config = dict(
    translate=0.12,
    inner_norm=False,
    adamw_lr_other_params=0.0026,
)
Rows from block 3 of a small image classifier, named by matrix and row number. Rows with one number belong to one neuron. Each number is 128 + 24 x the weight over its row's rms, rounded and kept within 0 to 255. All counts start at 0. Numbers have three digits each.
Before each neuron's rows are labels from the 100 images, of 14848, where the neuron reaches its highest value: "responds to" is what is common among them; "place" is the part of the image that holds the peak. Only what is clearly more common there than usual is listed. The data: microscope photos of single blood and bone marrow cells. In brackets: how many of the 100.
# fc1: MLP up (model.blocks.3.mlp.fc1.weight, 384x192), inputs 64-127
# fc2: MLP down (model.blocks.3.mlp.fc2.weight, 192x384, transposed), outputs 64-127

responds to: smear: peripheral blood (93); cell type: segmented neutrophil (79)
place: top right (37)
fc1.279:118117124122151097146106167148163145101126136170116106138156109171132124158144120116100125131158119197129119112138112128133105155140103129112131140170084156095086150115111165126111116181160144
fc2.279:131174115127167093108124124140152126112072161125150100124105117081150100135091184158124151148138152116138107136140134153131144119141178117135125133178144147117195122151191123164108125168098159

responds to: cell type: artefact (49)
place: bottom left (33)
fc1.125:101124124102177145124150136120105151130166140138158090126102110172096145137167113119100113078122160100136145141089085134097123090120156100103112141111140141127144150096120123103153150120120135
fc2.125:143102164115072206120100140083133120126121156143119104154143119115148127184118108101110118195113096116107144166147133110139118105125148149155122110154112128131073126102160112142121100111110148

responds to: cell type: erythroblast (94)
place: centre (94)
fc1.39:094119140131106144143111108152097139142123106134111138151095130117128120123095124124110105147107108190093175124089150111124121174119138137121150102106122165122135153097116117102172100139174128
fc2.39:148126098135140106088136131127126153118152112136162136153112201141083094130105149137140138082102191113091126116108124177098110101115133107103108165120121105129137181148114143096154148138077181

responds to: cell type: artefact (26)
place: top right (34)
fc1.84:060140128135141107112185160119110192119107168121129159154142159126102163120073146103108132128126121135100143162127141115101154103125109100155117083127114117136127087173144127096141134118130088
fc2.84:109151135084104098138064154148126108095128130131115139152144138150126112118146121109121121137125148101112172124134078155101101161103133118134141131150137136123127111132152138171052138142138147

responds to: cell type: myelocyte (29); cell type: promyelocyte (29)
place: centre (64)
fc1.333:159130124137131113096119141149097116167095126144142150158122152113165145099125097110104097149126154140103113106149183136115143134144152103140096125141115129134131144116102142124151153108152104
fc2.333:154128138125140109135120171115109166124139081134120134130125105105088132121135124143145120180138105147148089117125120116106056151129095100096149155096155143116122133149126113142087122153121156

responds to: cell type: blast (44)
place: centre (59)
fc1.244:147160164075214138086142136141121133103108180122128131122116126113143122191108119123146143127188113096148132138125105157130154109140150127116153114147111151151153129145066164124163146158127102
fc2.244:133084121132125103150115117144130164170118166127103130095124131136093079146083146126107165103089085134149109125133095140123081179153112115114160145116084098090091148117129103146141120201169101

responds to: cell type: segmented neutrophil (48); cell type: eosinophil (45)
place: centre (32); bottom centre (28)
fc1.369:125163148042114094124092151148155147110132125115139144121135119124118116137116114115113129147103143125104136150135115155085195086133143076093152152156097114074144148177115132122105156073130151
fc2.369:124135174169194140151102128115139127092128153134092165112117105133170142166155138160191132099139146163113136143113185114109159152163119120122113174134155117140142150092138125125105108167139141

responds to: cell type: erythroblast (83)
place: centre (78)
fc1.196:120156107151113130114140144088138139159107132119128170076142103101088096132136126141115137105119136132117156140137121113140159173124129126124154081118124122125129079143153129157126131149143141
fc2.196:138084127110116181094137162150066162131176119132138109136121161126099135102127142112144109151156099150159175126147160107132171148105162153131131172142129132151131110071079119111169085129119137

responds to: cell type: blast (28)
place: bottom centre (30)
fc1.46:107144124156118136176110158122107158133152144134124102155103094139102116171103124105139130177150105096141113135116110105112128135126135139108111077168092167155089112155169089105119129134153093
fc2.46:161149102158113110133158140102128097103137129138113145164112096122127147082116131117116113179123119113127125167077146141126106141150164132136153163145071100156145162090090169144110134092125167

responds to: cell type: erythroblast (67)
place: centre (55)
fc1.105:145118124167111155136115141076134130108151134163145145133152111135094095171140182145149120146172156134103155136105117142129132117091075099130156135127113089117147104130114136122170156167145128
fc2.105:158156143172170123135155152163132164116117110094154123097123134118121140115115116118172127114121125138106114165076156151138103151151153167126090147122112131168122152179156128129113133155118145

responds to: cell type: blast (31)
place: centre (35); top centre (31)
fc1.291:134116115147113091147121141129144109123144127108132147135119113115153110121111124113163094093145098062095118139127104149107158098099140128173090103109117139146116183113080112105123170132122149
fc2.291:133128148153102131167124129110109116097071128142134124134158112172118148183135137152102134110115097124100156128148164109098153138131112139135099099117121137172189120108196142116168078136107166

responds to: cell type: blast (43)
place: bottom left (41)
fc1.376:145148091174107137163140126120138095158134120145119140123129142126123103160114119176146082127111123112169143141116149102099151116161148144117139081129147160108105131175131124152148115148129141
fc2.376:098152138112115128078134081148086145110137109159113115124117110133104104144106095131182153148164163109113134085157101115128130143158128090115113094131133133153106168145107072115143123124116066

responds to: cell type: plasma cell (60)
place: centre (70)
fc1.342:129176140114161134115162157100114130099113139123187155151110129126153133141169133112080164111137094136135126143115161085090105182157117128145194094113110106142158105147143123118149109162121138
fc2.342:163121100143089130151129136111135128119132138143129108126150143165133161135103102126121143146128125117092073087133144127109159096174104150173147113105158105144110113134139138114160116100108109

responds to: smear: peripheral blood (36); cell type: proerythroblast (33)
place: centre (36)
fc1.97:117155154139140072161121149185122123126136170121109111126145111097102106152115136102139131095114125118080120108136107132168136121133111074141116122126134145137161172185114105113156150168123176
fc2.97:190104125113147129096169152156128114166144122156085145155097094147132115172122109111118168114121115134115127125117089143094110110135097118124141116133090146129082172128095095119096129099131140

responds to: cell type: proerythroblast (27)
place: centre (41)
fc1.23:086133097095159159124131096117099149094107178110096124134114127159137132114140087186127143128143128117116168136127139119101112101105112084116176157111125141160102197126092150111106154109113108
fc2.23:098124096136175116112138145132169136098137102141158142126146155109141118121121161103088136117147087148145134155147140119152121104153150122115163098136168124128133106166088143135148144172128090

responds to: smear: peripheral blood (97); cell type: platelet (68)
place: bottom centre (43)
fc1.16:159143135110121073131129100143103126175105132128145114147108129145099118090154111071137122158127102126113167125107112144149091132132105134104141115148142148148130102164121119129139087120100097
fc2.16:144115100122109149149068142103125142129131122157127144130125090085144106129141129157121118154105070176111144133135168095128148131163118141156078115088110104115160126156176124151119143090136142

responds to: cell type: proerythroblast (35)
place: centre (39)
fc1.58:123133114144149088126162108119119147098154177110065114148151131153140106118098122130155127141176143121111108140124117147141125095122099153136094092113149081162076131162082090142131121147167140
fc2.58:146130148167146185136145133151142121127088164113135104131116129137156117136121128155147127148071109103101136103073077130119128128138114089106145138113133129119117130115113124123137109175150152

responds to: cell type: promyelocyte (30); cell type: artefact (26)
place: bottom right (44); bottom centre (26)
fc1.364:101108080143111104125107164152158111107117120144142207128096138183113139153118185135115130154133088159101102094105090105081105110136158143086095120117124139099155145118135140158130144126098122
fc2.364:147152117168123166123128107133112134131137105169121117160111124122137064141115110108163142148132119138155141160192131115117161095186111110107101095203144114123123098151117128122143138130134133

responds to: cell type: lymphocyte (71); smear: peripheral blood (47)
place: bottom right (36); bottom left (32)
fc1.338:113155126157123146117104150157182095112149125155125126154146087144142129109121153130115129129115113089121127173086097132113152186127083125104117129113102136143171152134136080130139084108101137
fc2.338:108154160129138101101127109154134092100110125154126140074097154156136161120149127090155139142112122126125127123159146141155124080121092123132123149180130123130138112160122140178132141106164145

responds to: cell type: eosinophil (81); smear: peripheral blood (69)
place: centre (46)
fc1.81:145152085056143065137151093136081113144114166134167112137139127149122105114129119153095145138117165133134122126128142101149162125089106152101120074109098115128136111156090094136148107099109122
fc2.81:112170113161138126094172211108128156124104084151117094179107131151169118193164158102178168130117130134099121111125173141168093093173164136138132154093126109130140136118095150105111149116121100

responds to: cell type: promyelocyte (26)
place: centre (35)
fc1.155:115119173154118108162148118095105108130132088094134131087127106144133138126126149168083114182152119102107132155146108149143093157086112127112117124146090147160159103129173109166150111167075132
fc2.155:113130115112151105140164163159175134108100126117142131140124183135113150169150121126080177106177125134145096152101175126071127086161142112104117136100102087105131098160089101125117149152138123

responds to: cell type: segmented neutrophil (74); smear: peripheral blood (65)
place: top centre (28)
fc1.98:114136156151148107164171105155154099137177143117115130136152124146114119129115155108105124098127144093171130121164134109161121103129118086119108128132110133155116106110150146123125145120140157
fc2.98:142125118143145173091105138149139134097113149099180101126116134086139128118155079085133090112154112150105161140080146119119160150127185140118137100118111132106171135109105134149134111105112094

responds to: cell type: band neutrophil (38)
place: centre (37)
fc1.146:133140130091106162148155125141163135135108073133113120193066141149118120145105106138090099126110132143112141147172106128127146143137090107104114129135153142102100153117110103165077130125092136
fc2.146:103155116148115130127130127111095149093171172137122131130128156110166118131155110130104131136083145157160107146128153122088128128160140138151133110119075148155141097101118105135143091145164119

responds to: cell type: artefact (36)
place: bottom centre (31)
fc1.226:134090134142160154172152115168106089095095127153130099156143101111122103139160119116070100146133115123112108173144195146125111110113132118088080127125097152105134112134126117172128134130111113
fc2.226:111123185096074137087102122122158143110157104149121169113130112152130099138125122171128168144101130107140134161147143140140127177158148128142151100164155131108134131129158152099128121108190103

responds to: cell type: lymphocyte (66); smear: peripheral blood (48)
place: centre (75)
fc1.85:131075145095191127138139146178126188124139135110134089161158153129129142132119147154087104104107108133087136159095106166164097143130110107149138085116091117156134104171101090122172150156127151
fc2.85:113092101115114134117127147088092110132135149128126059087130166157095129145154140151160161159090108066125138120101136137146087185104126114134108123125127114117143104173141174133097111120126138

responds to: smear: peripheral blood (54)
place: middle left (26)
fc1.76:110121143134128106147136139126122087125148124149120115138093118147143096126150121140148169135152144124110166107135079160177165118121118094093140131137118108091125159160134108152153140156121170
fc2.76:112137145119101119142146115164104130126112086125150139095111139127115195129078119137169172125122137173190110133127131141111125099121114164187101113109136142106086134142110130093144080166164131

responds to: cell type: artefact (38)
place: bottom left (49)
fc1.167:164098158157121063122155129161109097139140114156165102126137144159098123118114122116145087103117147127155121112119134124113127125153116127157112115106089143143125158102089122137100181105108165
fc2.167:115150125128126148136105128141141100103079138147109112132115112134130111129154149125092126145141123160102127132111131159150093120128107119133108100105115151139111149103149129132118096131118110

responds to: cell type: erythroblast (32)
place: bottom left (33)
fc1.59:177139093104137165125148141113114169119101145136116184105112174137085124150127119136152129150137153138150130127158108128122149145121115152144102106150177124133106114187111114105130097161139124
fc2.59:090116179101105148117137149146154126124142149095153069105101124099120141105126166148124131158126150097122127134114109129104130123119161119119133116090110130141152134114162142148152128169168129

responds to: cell type: segmented neutrophil (74)
place: top centre (30)
fc1.266:097128143160099135129160127185083126153101120096115141143095130127119150133115111103136118160149117112125084137136151122081116164112097111185111091133152145138124122101131098140134079127157123
fc2.266:137086108156115136129074138153075069144123189141126159102117113110099144095140155098093145109130118116133113124120126172166093141124093149112150110148118135108171172110131107137124157133155142

responds to: cell type: segmented neutrophil (42)
place: top centre (26)
fc1.165:141109066161144096125115132097117165138184165140119120134073142117116115137095089120086138125117140157120123118153112084110163136098146129127145140115161109167127134154086114063119159152151139
fc2.165:178142149130104071127114129113119133109102147111165103144112111134130157141132109163088126102151122125121126158090141131113159086109133109106113145129149122061157131120136190184122106149145134

responds to: cell type: eosinophil (87); smear: peripheral blood (82)
place: bottom right (40)
fc1.170:129122085158106137138119116128137056144130124111165136116168111127107100158132135122118167157154122149165107137112151125093152118167117131164155153134106139137158129103164175107108135105143156
fc2.170:124110139141123120142132168120129129114162125137111070163132156062136102161107155119141118183163171134141134149106131109139135142135108109125059081132152131139124099126078114184104190174162161

responds to: cell type: myelocyte (33)
place: top right (35)
fc1.286:112183140139122124127118089151140131133124119110093122148099177154136111118123112112110154132111091096101126096171139143127136161075114134117144118139088157120112127128132102138128128101127154
fc2.286:120116105146112123165135151117131135118139126067136167122127166102149137148149158159153143089167185117191172145131146129123117105149128126085089126097104122128157115134119123080124108134145124

responds to: smear: peripheral blood (35)
place: centre (55)
fc1.87:109137134120080154135109098130129146142151135183148122103151121132102141133137132117120112121128156098094114148124103125126136095112117118116106110087137154092123094111090116139124128095096079
fc2.87:103163099146112115135103099110133111136109142117104141138137165100146127093126092106130135156114109159136133151110169101116175174104125086123089102168125115179105135124149139110139093083135128

responds to: cell type: artefact (48)
place: bottom right (36)
fc1.261:120127087116158096141141106130146086091104112179084116126109163158120098126110112053091126137093157093100136144087103122128096130162195145119139138112107127131144110170119118095174096153095146
fc2.261:114106095135142115105157163121152132106117167134117102143097112116142131154090175097155152131134131220125172133123163123129124096126102126092123135164108133145139110102124163119113118149090127

responds to: cell type: lymphocyte (79); smear: peripheral blood (59)
place: bottom centre (46)
fc1.176:136121158158093129157134121127118124115132191078172129094113124160121116097106140141121119089088126146126146108112162189152170107132152134155083100129090114105162157106107113130089116145095119
fc2.176:144125137141126183106123123146218156112189146122145114155142125110093095119176110147145117096164134147165107123115098119133121069133116143102149123163162115165136126149160134117156147132120147

responds to: cell type: artefact (25)
place: centre (27)
fc1.75:126078163095139132160148157150125142101116123130085134147192158094113134140149145146122147119134119143151121140090109134125113108168134123176154091158099164102166124115137138150162194160133104
fc2.75:163147140169093166112162127169125111096157089087163152131156123107136124107124112096127155118121090095137151120144123116102154097112101126117097126129109154121129068152137147156157109159161140

responds to: cell type: blast (27)
place: bottom left (32)
fc1.327:114149156102125136126126082105166123128119139107118147093084143124107177140170118167125111125117123178130120157151102082122108156145147182105095139122137148158107133118106168146158154117134130
fc2.327:127141118148094141106134159116102164119131145102099124142134150107107136136117117146092146109137187162128110123119128102164155121114121077153192116119130186112094140121099144104102108144100137

responds to: cell type: segmented neutrophil (62)
place: bottom right (37)
fc1.17:144117124149123102137171166164166114108110120130144120122118136130162153115164123119129115146085156114128058128106107144111141109103118135138112172129113111131166145167124151128138133140134115
fc2.17:115160117089128132074092097109121156155100110090149152127146119127122106129115106120123094097175132120140162110141144101115104084178147180168121152139099138125104123139103126135144148128088145

responds to: cell type: segmented neutrophil (77); smear: peripheral blood (49)
place: centre (26)
fc1.164:138087157124140155132092123148176158097172161135131117130077143136121142166136101144147106095099103119160121169107059115153132134117151150140122119130152105148148111147115198135118151089102151
fc2.164:117138185153166131183116141156139104109112120161133133088142129137098120117156128121125148144137123148127102144119143130136095120149130120169130139098158095143098101091099096163157089103121127

responds to: cell type: blast (36)
place: bottom right (34)
fc1.43:108134144153126125110106149132099140110138101147118125027151160150137112152120117112134125182138094110136124101159089109148150142132104100102159118118118121143133101128153124125151111124165107
fc2.43:097135161128106147119120151125114158155145134142136091139098117099148113147120121132120123111129127119112134053113191139135142085146092080170133145082063119119084131104139141101124165112116114

responds to: cell type: artefact (59)
place: centre (34)
fc1.314:114118131131178111097144156155120129195159098150140135153119170134140113149168075147117106151169123124098140106152139107150102084131085143136126130145085103129116096115131094158123153107146134
fc2.314:098140089093093147110110154131145096132135145138142103108115126135125122122109152078145138139153138153134111191117108147101131158145128147128105112148157134153174113122154150102146227129085125

responds to: cell type: erythroblast (34)
place: centre (65)
fc1.350:111146130116115119171103128149111104149102105137108073136138158145140128123144136122104115155084103146109121130144109110111112122138137106151137115151116097111117189106130160186187173150097138
fc2.350:109114146103128131089143159111110133131077101160121120170140154116141141122113158150101186092139133125159093108117153114164096125109094102125123112128144090141090130091119135093129095075116148

responds to: smear: peripheral blood (67); cell type: platelet (49)
place: bottom right (34)
fc1.201:104176106117120152127112174154128113123114128138104111140091137106152147112076127113162090145133203114063135130123132105126163130130153112148151122117176101093145134135114133121131102137124134
fc2.201:129093157139154154138170081106141140134135107102176115082118124146124126115138131144117108122123138135136161140145141106159125159171122113129123128166086110155124124144125161147106154140113093

responds to: cell type: platelet (26)
place: bottom centre (31); centre (27)
fc1.361:108138091159113128120103127075141134140116129148115130137102170124113140153148098103175107189137129090129161137096129135120104156136132121116145108118122175127129126136136128154176125178115131
fc2.361:158128129117154096139151131171105072106183111091152105106129143136146089152125148154145152133164134116105091128138158113093108145142148147111177153131125117107127117149169120141159113115165136

responds to: cell type: lymphocyte (52)
place: centre (54)
fc1.250:118090126104109114152177046127137129083159130159165127119159104099115114151138127142131145184134119112115086149149165108134129145168121134148177094098094135122152155157122134102136131161134125
fc2.250:145110099118133170116124183129104155088096149131139115133093094125140140119085156163121144156086097120175176127119137151121159148132093109109111096116119174121137151145152145178132112129098154

responds to: cell type: band neutrophil (25)
place: centre (50)
fc1.32:126100149118139136151083111135177111165077116104106146130123143140127122119061109098120129147111123144104154096142087114134130124144187118160105112107127095151154144122084129136098113120109147
fc2.32:102111138136099142092122082110115104084124100104146138150126145126083141100134154177113143130139119152092166145129157135132137124151144142114134108118125148133140105123123145133114146157150124