Rows from block 2, named by matrix and row number. Rows with one number belong to one attention dimension. Each number is 500 + 50 x the weight over its row's rms, rounded and kept within 0 to 999. All counts start at 0. Numbers have three digits each. After the name is the row's rms in percent of the matrix's.
# q: attention query, key and value (stacked) (model.blocks.2.attn.qkv.weight, 576x192, the q third), inputs 0-63
# k: attention query, key and value (stacked) (model.blocks.2.attn.qkv.weight, 576x192, the k third), inputs 0-63
q.81 097:442536507486526506482478483546503495546470484409507554490426530589480511488431485521460505503560446501448571501577419493557624547525549551452451481497446454527486541531421476535492466490550387
k.81 096:499525609537572543500456554541468514582487554470473404496394484568461468531584499525463484569488602473517540447434499588452512504485439480502409416577481501490522544406474460416475463490447437
q.82 102:503411526462472447634476488515502402587538458467508496498476495513562540504470426514489543532464521539463394547506457603447528471494522469433511511515457487532523479436469527388504445426538542
k.82 110:421564425506470506544524513566539479565434470529542495572579432554583504519425478539523494526537397591544603515554540512485494466493551472523533482490483473573525491427506409560371555487469519
q.83 096:446546476484454457505538460426544512506475624524569473481515575468515531414443471515514604501589496501524496579499381474428521515539554517508484565476591476434487487531566562470578508498587606
k.83 092:477507443523556543460374538449466472368508537476512465441469512527562518470494528516640399478526597503524436551461514471500424465616498495547567507462524544547509501516529535477472490564515427
q.84 108:583525469558510484426528532540445598542531541436575435577494461465580469489519507526414441465461501477529509460500548398519506430533535493486530536456436447507530523535495493448492438404461476
k.84 098:544531438553543501481590579462458463537475442433500463430494554480475401484576453518485562516521462473508477625523467561632466544520473604474517570478448466509449407533479488540526533546485469
q.85 095:549571514466528460486526434466430559522435545564468548453542545506455521524495482414411465542516509452482491506466469460550534504416423418529498471466507434567508594502507580502541482482448500
k.85 093:549494470526448438604536545472522512625522554515587455489527525606549542514539504501461581460479448534472519459420481484507517510439532495540444548440553433466456510568491521562504548592504568
q.86 098:521558438441537447528517500438549506534572402544498513574467522521464505573540507587461491439508445528437477410505422546454464471527476464524519504472522532511533372462463494510592597473529466
k.86 097:437542509450584439476447560390482492565446514476496461449437454510543509474530505559525504505488463574475585414533518469546453561521468553456471538511515478544613461505515524495339474444472466
q.87 094:553525485497491551446473589519490551553619476563423554460565546552436524524442624556500593553500572437510467500552435545496429548571444548562465597455515491523514428505461485531517480524505500
k.87 098:375496398606441536422552491455538474472506359563424554511455521426538463496451467563581511488432501640509492465513561552577521521488508532604489461449489506534496499560541461526485439517540468
q.88 099:441531514516587394518559493430460589409563508513506525516526584496414477424556530507539518547527534512580506546456568454444515454533515434485527554451515467512441470470518483474535534449560503
k.88 101:472363456434541483541560533513491549533509463478524487518550453490545472370443508493419499532550487443509447455519451415532478601455485497481477446511488504492373438469516521419450520453410539
q.89 095:500485524465511517438457429525493439506511549529420525445531589443552469528532503408541490551493499406560516548578497493465477503389537461520503410439498443404528547550430445434467428407478415
k.89 093:472508517476544565443419478486533533548491490507508576487524529440437375542592416538472521429430498475455504497471572463518492494461439517518436469537467489548475485381556503463488500592532455
q.90 111:526534557502457452565488557448497535521482509469427466548592512417534420421510481529423514491573617515568500450523447525506556452484453522431517527462441478406440521524469534577482490521430487
k.90 102:500488510530481533557554525559509510487423459464420484494425524442480494471487412571389481410554549542532551447589495490512527459534509572584475501498551478433401496554446445484491535559459398
q.91 113:443456414513499433528548498548570471566379560479490407522423492525349376461490504520488496613510470548579559527487527554561463508486465479548435500556505542457525470496504415508499562505481519
k.91 110:496496528522506505512521556449482467513532483522586403523499495456547501470491457483444596486492548441450588541388500502518420626437494570615506505555500599496545499453460550440491533482601433
q.92 103:543494655526533505479623413485576528384546417424427461505598525477502460562500451481526419504455476425546490471534499548445487586507494516653462535473514495500522509469485480496492509479503415
k.92 101:516507577438491497505414576512412458433484417533447464511481497516390544513568393439560478512556498475397469541482486480476517493414551498600514597447553549444510525537564554514488548567589584
q.93 089:567462436534506568588509480539516537520448533545485525464516456470493526563577491548484527578489545470554553520535438486495592534487455411590540471464483472531546516486529518553512456494488458
k.93 093:618497508526577457620460491523611447454519484523478456433465520461468511581442511479477596522485497439564505508527575541404507510457521492502435472434448539422516398564607474577415565556519508
q.94 095:527471518560526489533547489536473474499556579506432517615472533504470470554565399467526527560471470479512559527465525471559528628472410478456448593565454515419542467493486494463541555494532519
k.94 097:431456464476589517540526513566570469470568438467522572474564512520487504468558498427441505523471426529562504490466511616553475528442492480428558485509442485480488381490487403519594473508602454
q.95 099:522435554546498498525494485449569463575525539436485470461575444537481531440577568484434499465514560517510519465463556476552438442482492461564471564487504452504463494520514505462448526571527544
k.95 101:499558447486481556487546507461554508566507492462483452621544527409444492508547445483521448408511496509497570464526487470529418572544490370565595493551451541517485523507518530525384592483500584
q.96 094:550597496477550525418466495378467360507490471569456506544472540503429503458462497508534497490491433505557539498546529489484526475511469451533564535530449423510483498507426446569512601502507496
k.96 098:474542494488518501579538579487477411719547517520525531483445415383475468534462540500560490539493463525593430456502487524539458588541536463409509490517480489471503457436501530602552488521471506
q.97 100:555505538520567504437528615448487548508549466470481522539468446609488513492499479508553539491462454495467512423499407534444424487438551520476537362404540530510482608510591463534460472469431528
k.97 100:517551464645466507561439522489456396465519475502530463438430506528582446554530509465565490415438457516509522474535560562485441477454567384541525479390582510451597571540507502473562497525494534
q.98 101:502510597531532532497483433550488523472472488571495467474487575475456471620367446489460543480439480394516619490506497481516459451481530457470482548468463516511500489458519501482487637435533495
k.98 098:474554562491556429492561544410486481419486412481459464493510600487461580512382505507493471499511481443584535486473493482499531454516506442553467488526512480451622471373383582478595541494538518
q.99 097:545561439546529544502506448507451545497524549602538537517555486465528430458449441507502517566423454463428485463421547491554543481473513521511512538518524526490571514508501436525544468487491429
k.99 098:525509494496636511424478501535515538506552606448483478455505497618509530494439466558547453540530433428526520463542461562491544522583488500491579508590513481514564474476431578460418605436495502
q.100 101:440566453468525596539505488547490477455545480548445470505484502439511508508490490446551520562539428542433426504528469550632497540495474407400598497579495473517517510533445439411483485613402487
k.100 105:552640524423412516429561502524550436500525413568406561480494540417518476461465500542470425508456531503532544557541473542499473526472476465490536422576489449534527488486633419474438368563478521
q.101 096:524438526508583501565584531536468465494503487510462438486441562486509547531480575579487498419421498510522538466468597442528603543461441405449411501526432415526488518478508467494420469512489422
k.101 102:475439505571483596482413512528444598407464460543453500483485545431406462497551451463472490516528449549417489547455539504559517493578491514494500415585456478422490561483488460500501474587524414
q.102 095:446526474379503425534490521439607435444518464540410458553526420436568464551486557474459591549586474459433525436490520574574457516523423509490354501566579497475458499454526436507502525530462412
k.102 101:429525472475435478544567605485567578527462473542412483487497537651483457581389516494388513500510487537504405480451510565498506417490473421438590489591568455577493496590525525446409455505498513
q.103 100:478530462561571500507497530530439519445519582535581472534550463479453490376506421487431514462544540524584526510546456598539495496481477490494504424458482519606549515493484517565554540415531497
k.103 105:466494504535559557530443593515498440511469472569550481480503484513522563411444517491512521524502524472532583510511518546451500551452495576442583571469452543544532480417552472549546463471430602
q.104 101:475576455544543574573505532467435417512529520474512527460480510484500498403540542576450491465562546401432611475528572460441532509486465590529521471417474554556582480509526548534530418543508559
k.104 100:521556463526508623575525439573436499542449556470541457460447537542532556547436490567465497550516573450489468472399462512424493460474501507381526523499489524546510569509572451566517482529434548
q.105 102:670409453541505477550463547469449509445542459496461438442475496516575421480566419522596472411460498486516541472524512441519465586448503476496551569498494512514468545501415505460510536556567461
k.105 105:490459439535513490495498476521487600501558456534586514473486475474484586455418476497560534550564548503621520461451397518508470498448514510475514542608511429418498454469465515416566419531511559
q.106 100:438452485538420456548484420539515488529437553407353514534470511509540538505502436477443463513499535553464547479526571454452483533542493477501474502497429517399562500492500507490497492539472418
k.106 108:498461401543575529489452493507377587519517536414529442501480573414491452502442533379475519537496525540514481479507481495557508454442465590481457553610449449415516487519539508555431531552514427
q.107 097:558647611520425511542533492475496471474415450589510551532489503521471569448432511506550533490527498442526513492546504512502511526491550446556430422551429552551546421461470519565552573483435595
k.107 096:445461452446452476456479447460499559510471451497408491565522562456546572560437449566602533504511510586522601474540535451452395564498437530490514478477513578461564445492522595534483547519646436
q.108 098:483568470433458549455442599511478403439552575493542424506547445525439512472463458509551507479472520426471393532516557536580508575501541488443553473515438469537562476439605486534446481495474439
k.108 107:544558565534523543537471518411506491486492494478577453500513440394493526484492484541537421554565457388473507469459568588524368463525483456471439557526499530542449617435506542429527491506512536
q.109 098:474457514541433524552538433457502458484491545589522524431476468518481457530461542489477447593538475494503570518402521453533474502521507555590515437468609459516502457572556462424459546555520452
k.109 107:595479541517526423526497525463537442499521530514470443376492494430467420486457494485446459562475514507568518425564508433481544418488465465453564434501489573542489478611459471506552583480509471
q.110 092:485491486446543509485490481391513507509491553507506497457505407510461398573572513520539523468493484473384421599574582436496411560401579400545454530459477509486403510483451520514467541456474416
k.110 091:423508531416595431513466437416514419535514567566499591448513488641471440494468475439555462570443506545408540553429473494534554512437486485511493513453472463512528476554547445563443518578488554
q.111 097:532367481488515437550477546626491599449583512502471491470449489551475503510503487559567539512536396471531433505393569558505499518461508564463438407561542512522491500452564470472514410506397479
k.111 098:441532405492447444493524418592536536539505434477526468505528577475394483514423563488443498541555454408539479494462574486430381534477595520534530424513430506536482442445577468463498466504468529
q.112 101:494554510396482482527531590509502515608513531464551532455478495558480515583511525537474493519533540556552511509465446496488499473446517485531508518469483506511514541503424386489474476526488446
k.112 098:506479486498464460486538505494519547558543492481525542493467413518422402494602431545550460466424526527534464616555542443522476576491440506443566487490509535508475541480457460528584472508511399
q.113 105:422532483394501517432559490604552385456546503453512515492355517477443552456518509501601507423563498535498575567488529494460465546543541539555510542493548552401457472397520535518397510538502472
k.113 099:575542507444520571510440466524519449552484519462552559549366506397473536526571503524466562481410498518386535579485458531533447492563527559562607580487472505489469451462438443481557520423530509
q.114 098:502422458466370526475477554554456430510451556585510497548505558505503409523375551544503430559516556560419562394583460477497529433500553544462548429492505555417516519429539448538505525440533485
k.114 103:466460472544451526496423567469533507361556586419423420460506500455475428531438480528449447544497526458580515393499483423486462511542457421488508549541587500528471582370595515451476436500525509
q.115 110:621493518527463506460543484364474475534398502498509535527471488444466496490460494502488468408558537577590439528477465454553466441489478428567469507607492538510460439487484565483519468540467459
k.115 117:525449571453478516423423507500530509538513464496495599491429523532508492585510473475524523520534474571503491407522507482505537482558515518585520511520455601473390591548500466448506446364585487
q.116 112:481553494468584582471391443475534509551456517474471483409449450517465605520430435478450511444428591486543431563477500549489483498524457552558523495447440567510498446532502450508521505617477410
k.116 104:558531530597488514466506526443509511604563372563538407509422500419442419464492481499507481548565535452444433483490645453522529503456430520514500463370509454512488521519511531611540578493497484
q.117 096:513470514505493503519554529459584491545414514563504569511494495460580588504536452467601422482468549580609492413541437527548492567539501496533477559500536471430503434492586472556415476516492436
k.117 092:541500478464473560436552459532583542479480517508489448467470449448495490497555486484463465522501554459463515410469523469514461573513520514491468531505558538430478477478502515453455523444503500
q.118 094:463432509490543479494584497629527503521489492483569428628377450477465498489552467498546550455525421427500551514628495544533463526446560427443545569542452388496459592472437423448535505535405437
k.118 100:404505424457470572526566528612567429509476569542508466484440545462484505503509469572498455468391500514563550509470442521594537480526414459590437553558430477390408488473466497559478427523457524
q.119 101:505550590498540448481586500486411550537409515486492527480473526525576560450429492464470515456458543563488543490631479492521570416456543629470521495502418308511527468552409491587548465518505516
k.119 103:471536472557654547488585483445477560483403563547519475503501541468527499510477517553511555418550491512503536454558631575535510461478509541476460441503437485477510516473412548451486420511530418
q.120 096:476477556439484526466518533571527451546463560478481489473490484554414473519477510454474487422450404471499463561467442520551511540478478639574524576484481514514553497553565488496498504435634374
k.120 093:501529578487538524503461388460554454531553528441510489422499414506494440411496491493475587420444451429567491597459503468437503554441512509514462421490583520507562500483497550407472526475651408
q.121 100:586582510428477444466441496526537496413500495483467469571445483561456560410473482571455484408535499503445419526528503456455575508527518545484448502510571584529440402540454632439433627567536450
k.121 101:534559509432563566468418529535446503609536567417566511497497427446520424522557435561521396508562503626456512441501477538499491474520489490564491523487566568510499502516478543457557485432493456
q.122 100:545488507387502470532545522385425532490478469493447530478496434475483499504427417462545464493475525486571491513423562548452503581534524497532456444544554524573482491424559582529607504477584585
k.122 099:508377484420514473481543414508424452390453615432523511495566399432496493492539552451576551480488513513561481523449629434517488530459514548503501460481514506506540508455586494454518514569539548
q.123 107:477486475552521551485482467542547495486466514431529569377490549534505543495549514549441525490497510603459569392413477477479403491580587563524504536529477438500416476465446525436463383497463490
k.123 110:571499536502452510427487417465506518545520518567514458525450586416508526571474473484345505396436507355396530497440543526462548439524506528464498550462455528530413525551479513493442440486544472
q.124 107:448423472595492567596499526445596516474395483479455465480428546590501497520499513393547502443583512606420455495648583559482629562578568460474530449473435520476527431469457584504514447465480508
k.124 108:440427487470409490406509531440555475561540471425539497460523553535467545493442577559512554478523532518433501534434546509538486516554426491424471427486517400514412585504534492415460529546442465
q.125 100:554456515491561390497414506505512577534525496519502514487515495510474523476511520539458464457503553453560576528642489434444445454486496413586544450450567477527490477411554462583446492497458420
k.125 103:469518486421514551510389458455489459518470468404490549487504508583512480505504491412565527446578484588504574520411508480477509499486514428532436466472430462479470474443439573549419514536439422
q.126 101:572530473504576466468531545539483520492614545467513522470513547502447450571523475595445568518475532533495570427487426488553599474544502529522603495467368534485429558591486486502551569501478534
k.126 097:531450429482499465499428543501493508478505554493514522465575578539426515484456428519381522485419547544517447494510513491498570598416546501453498417429444549439518443482568501489592476490518431
q.127 094:479439396514479490590493443392502538475470494547493576463511503410487490492448565501469379459421463536510495444507475466497408465476575472461437436527439520516511459482585426474588465389472565
k.127 099:529471458470440500507461521453522567518443496574580453591428517459465509503471613434526485540411560464454457494534516469387473511449454404492519490482502536543455461536555585449418469495546528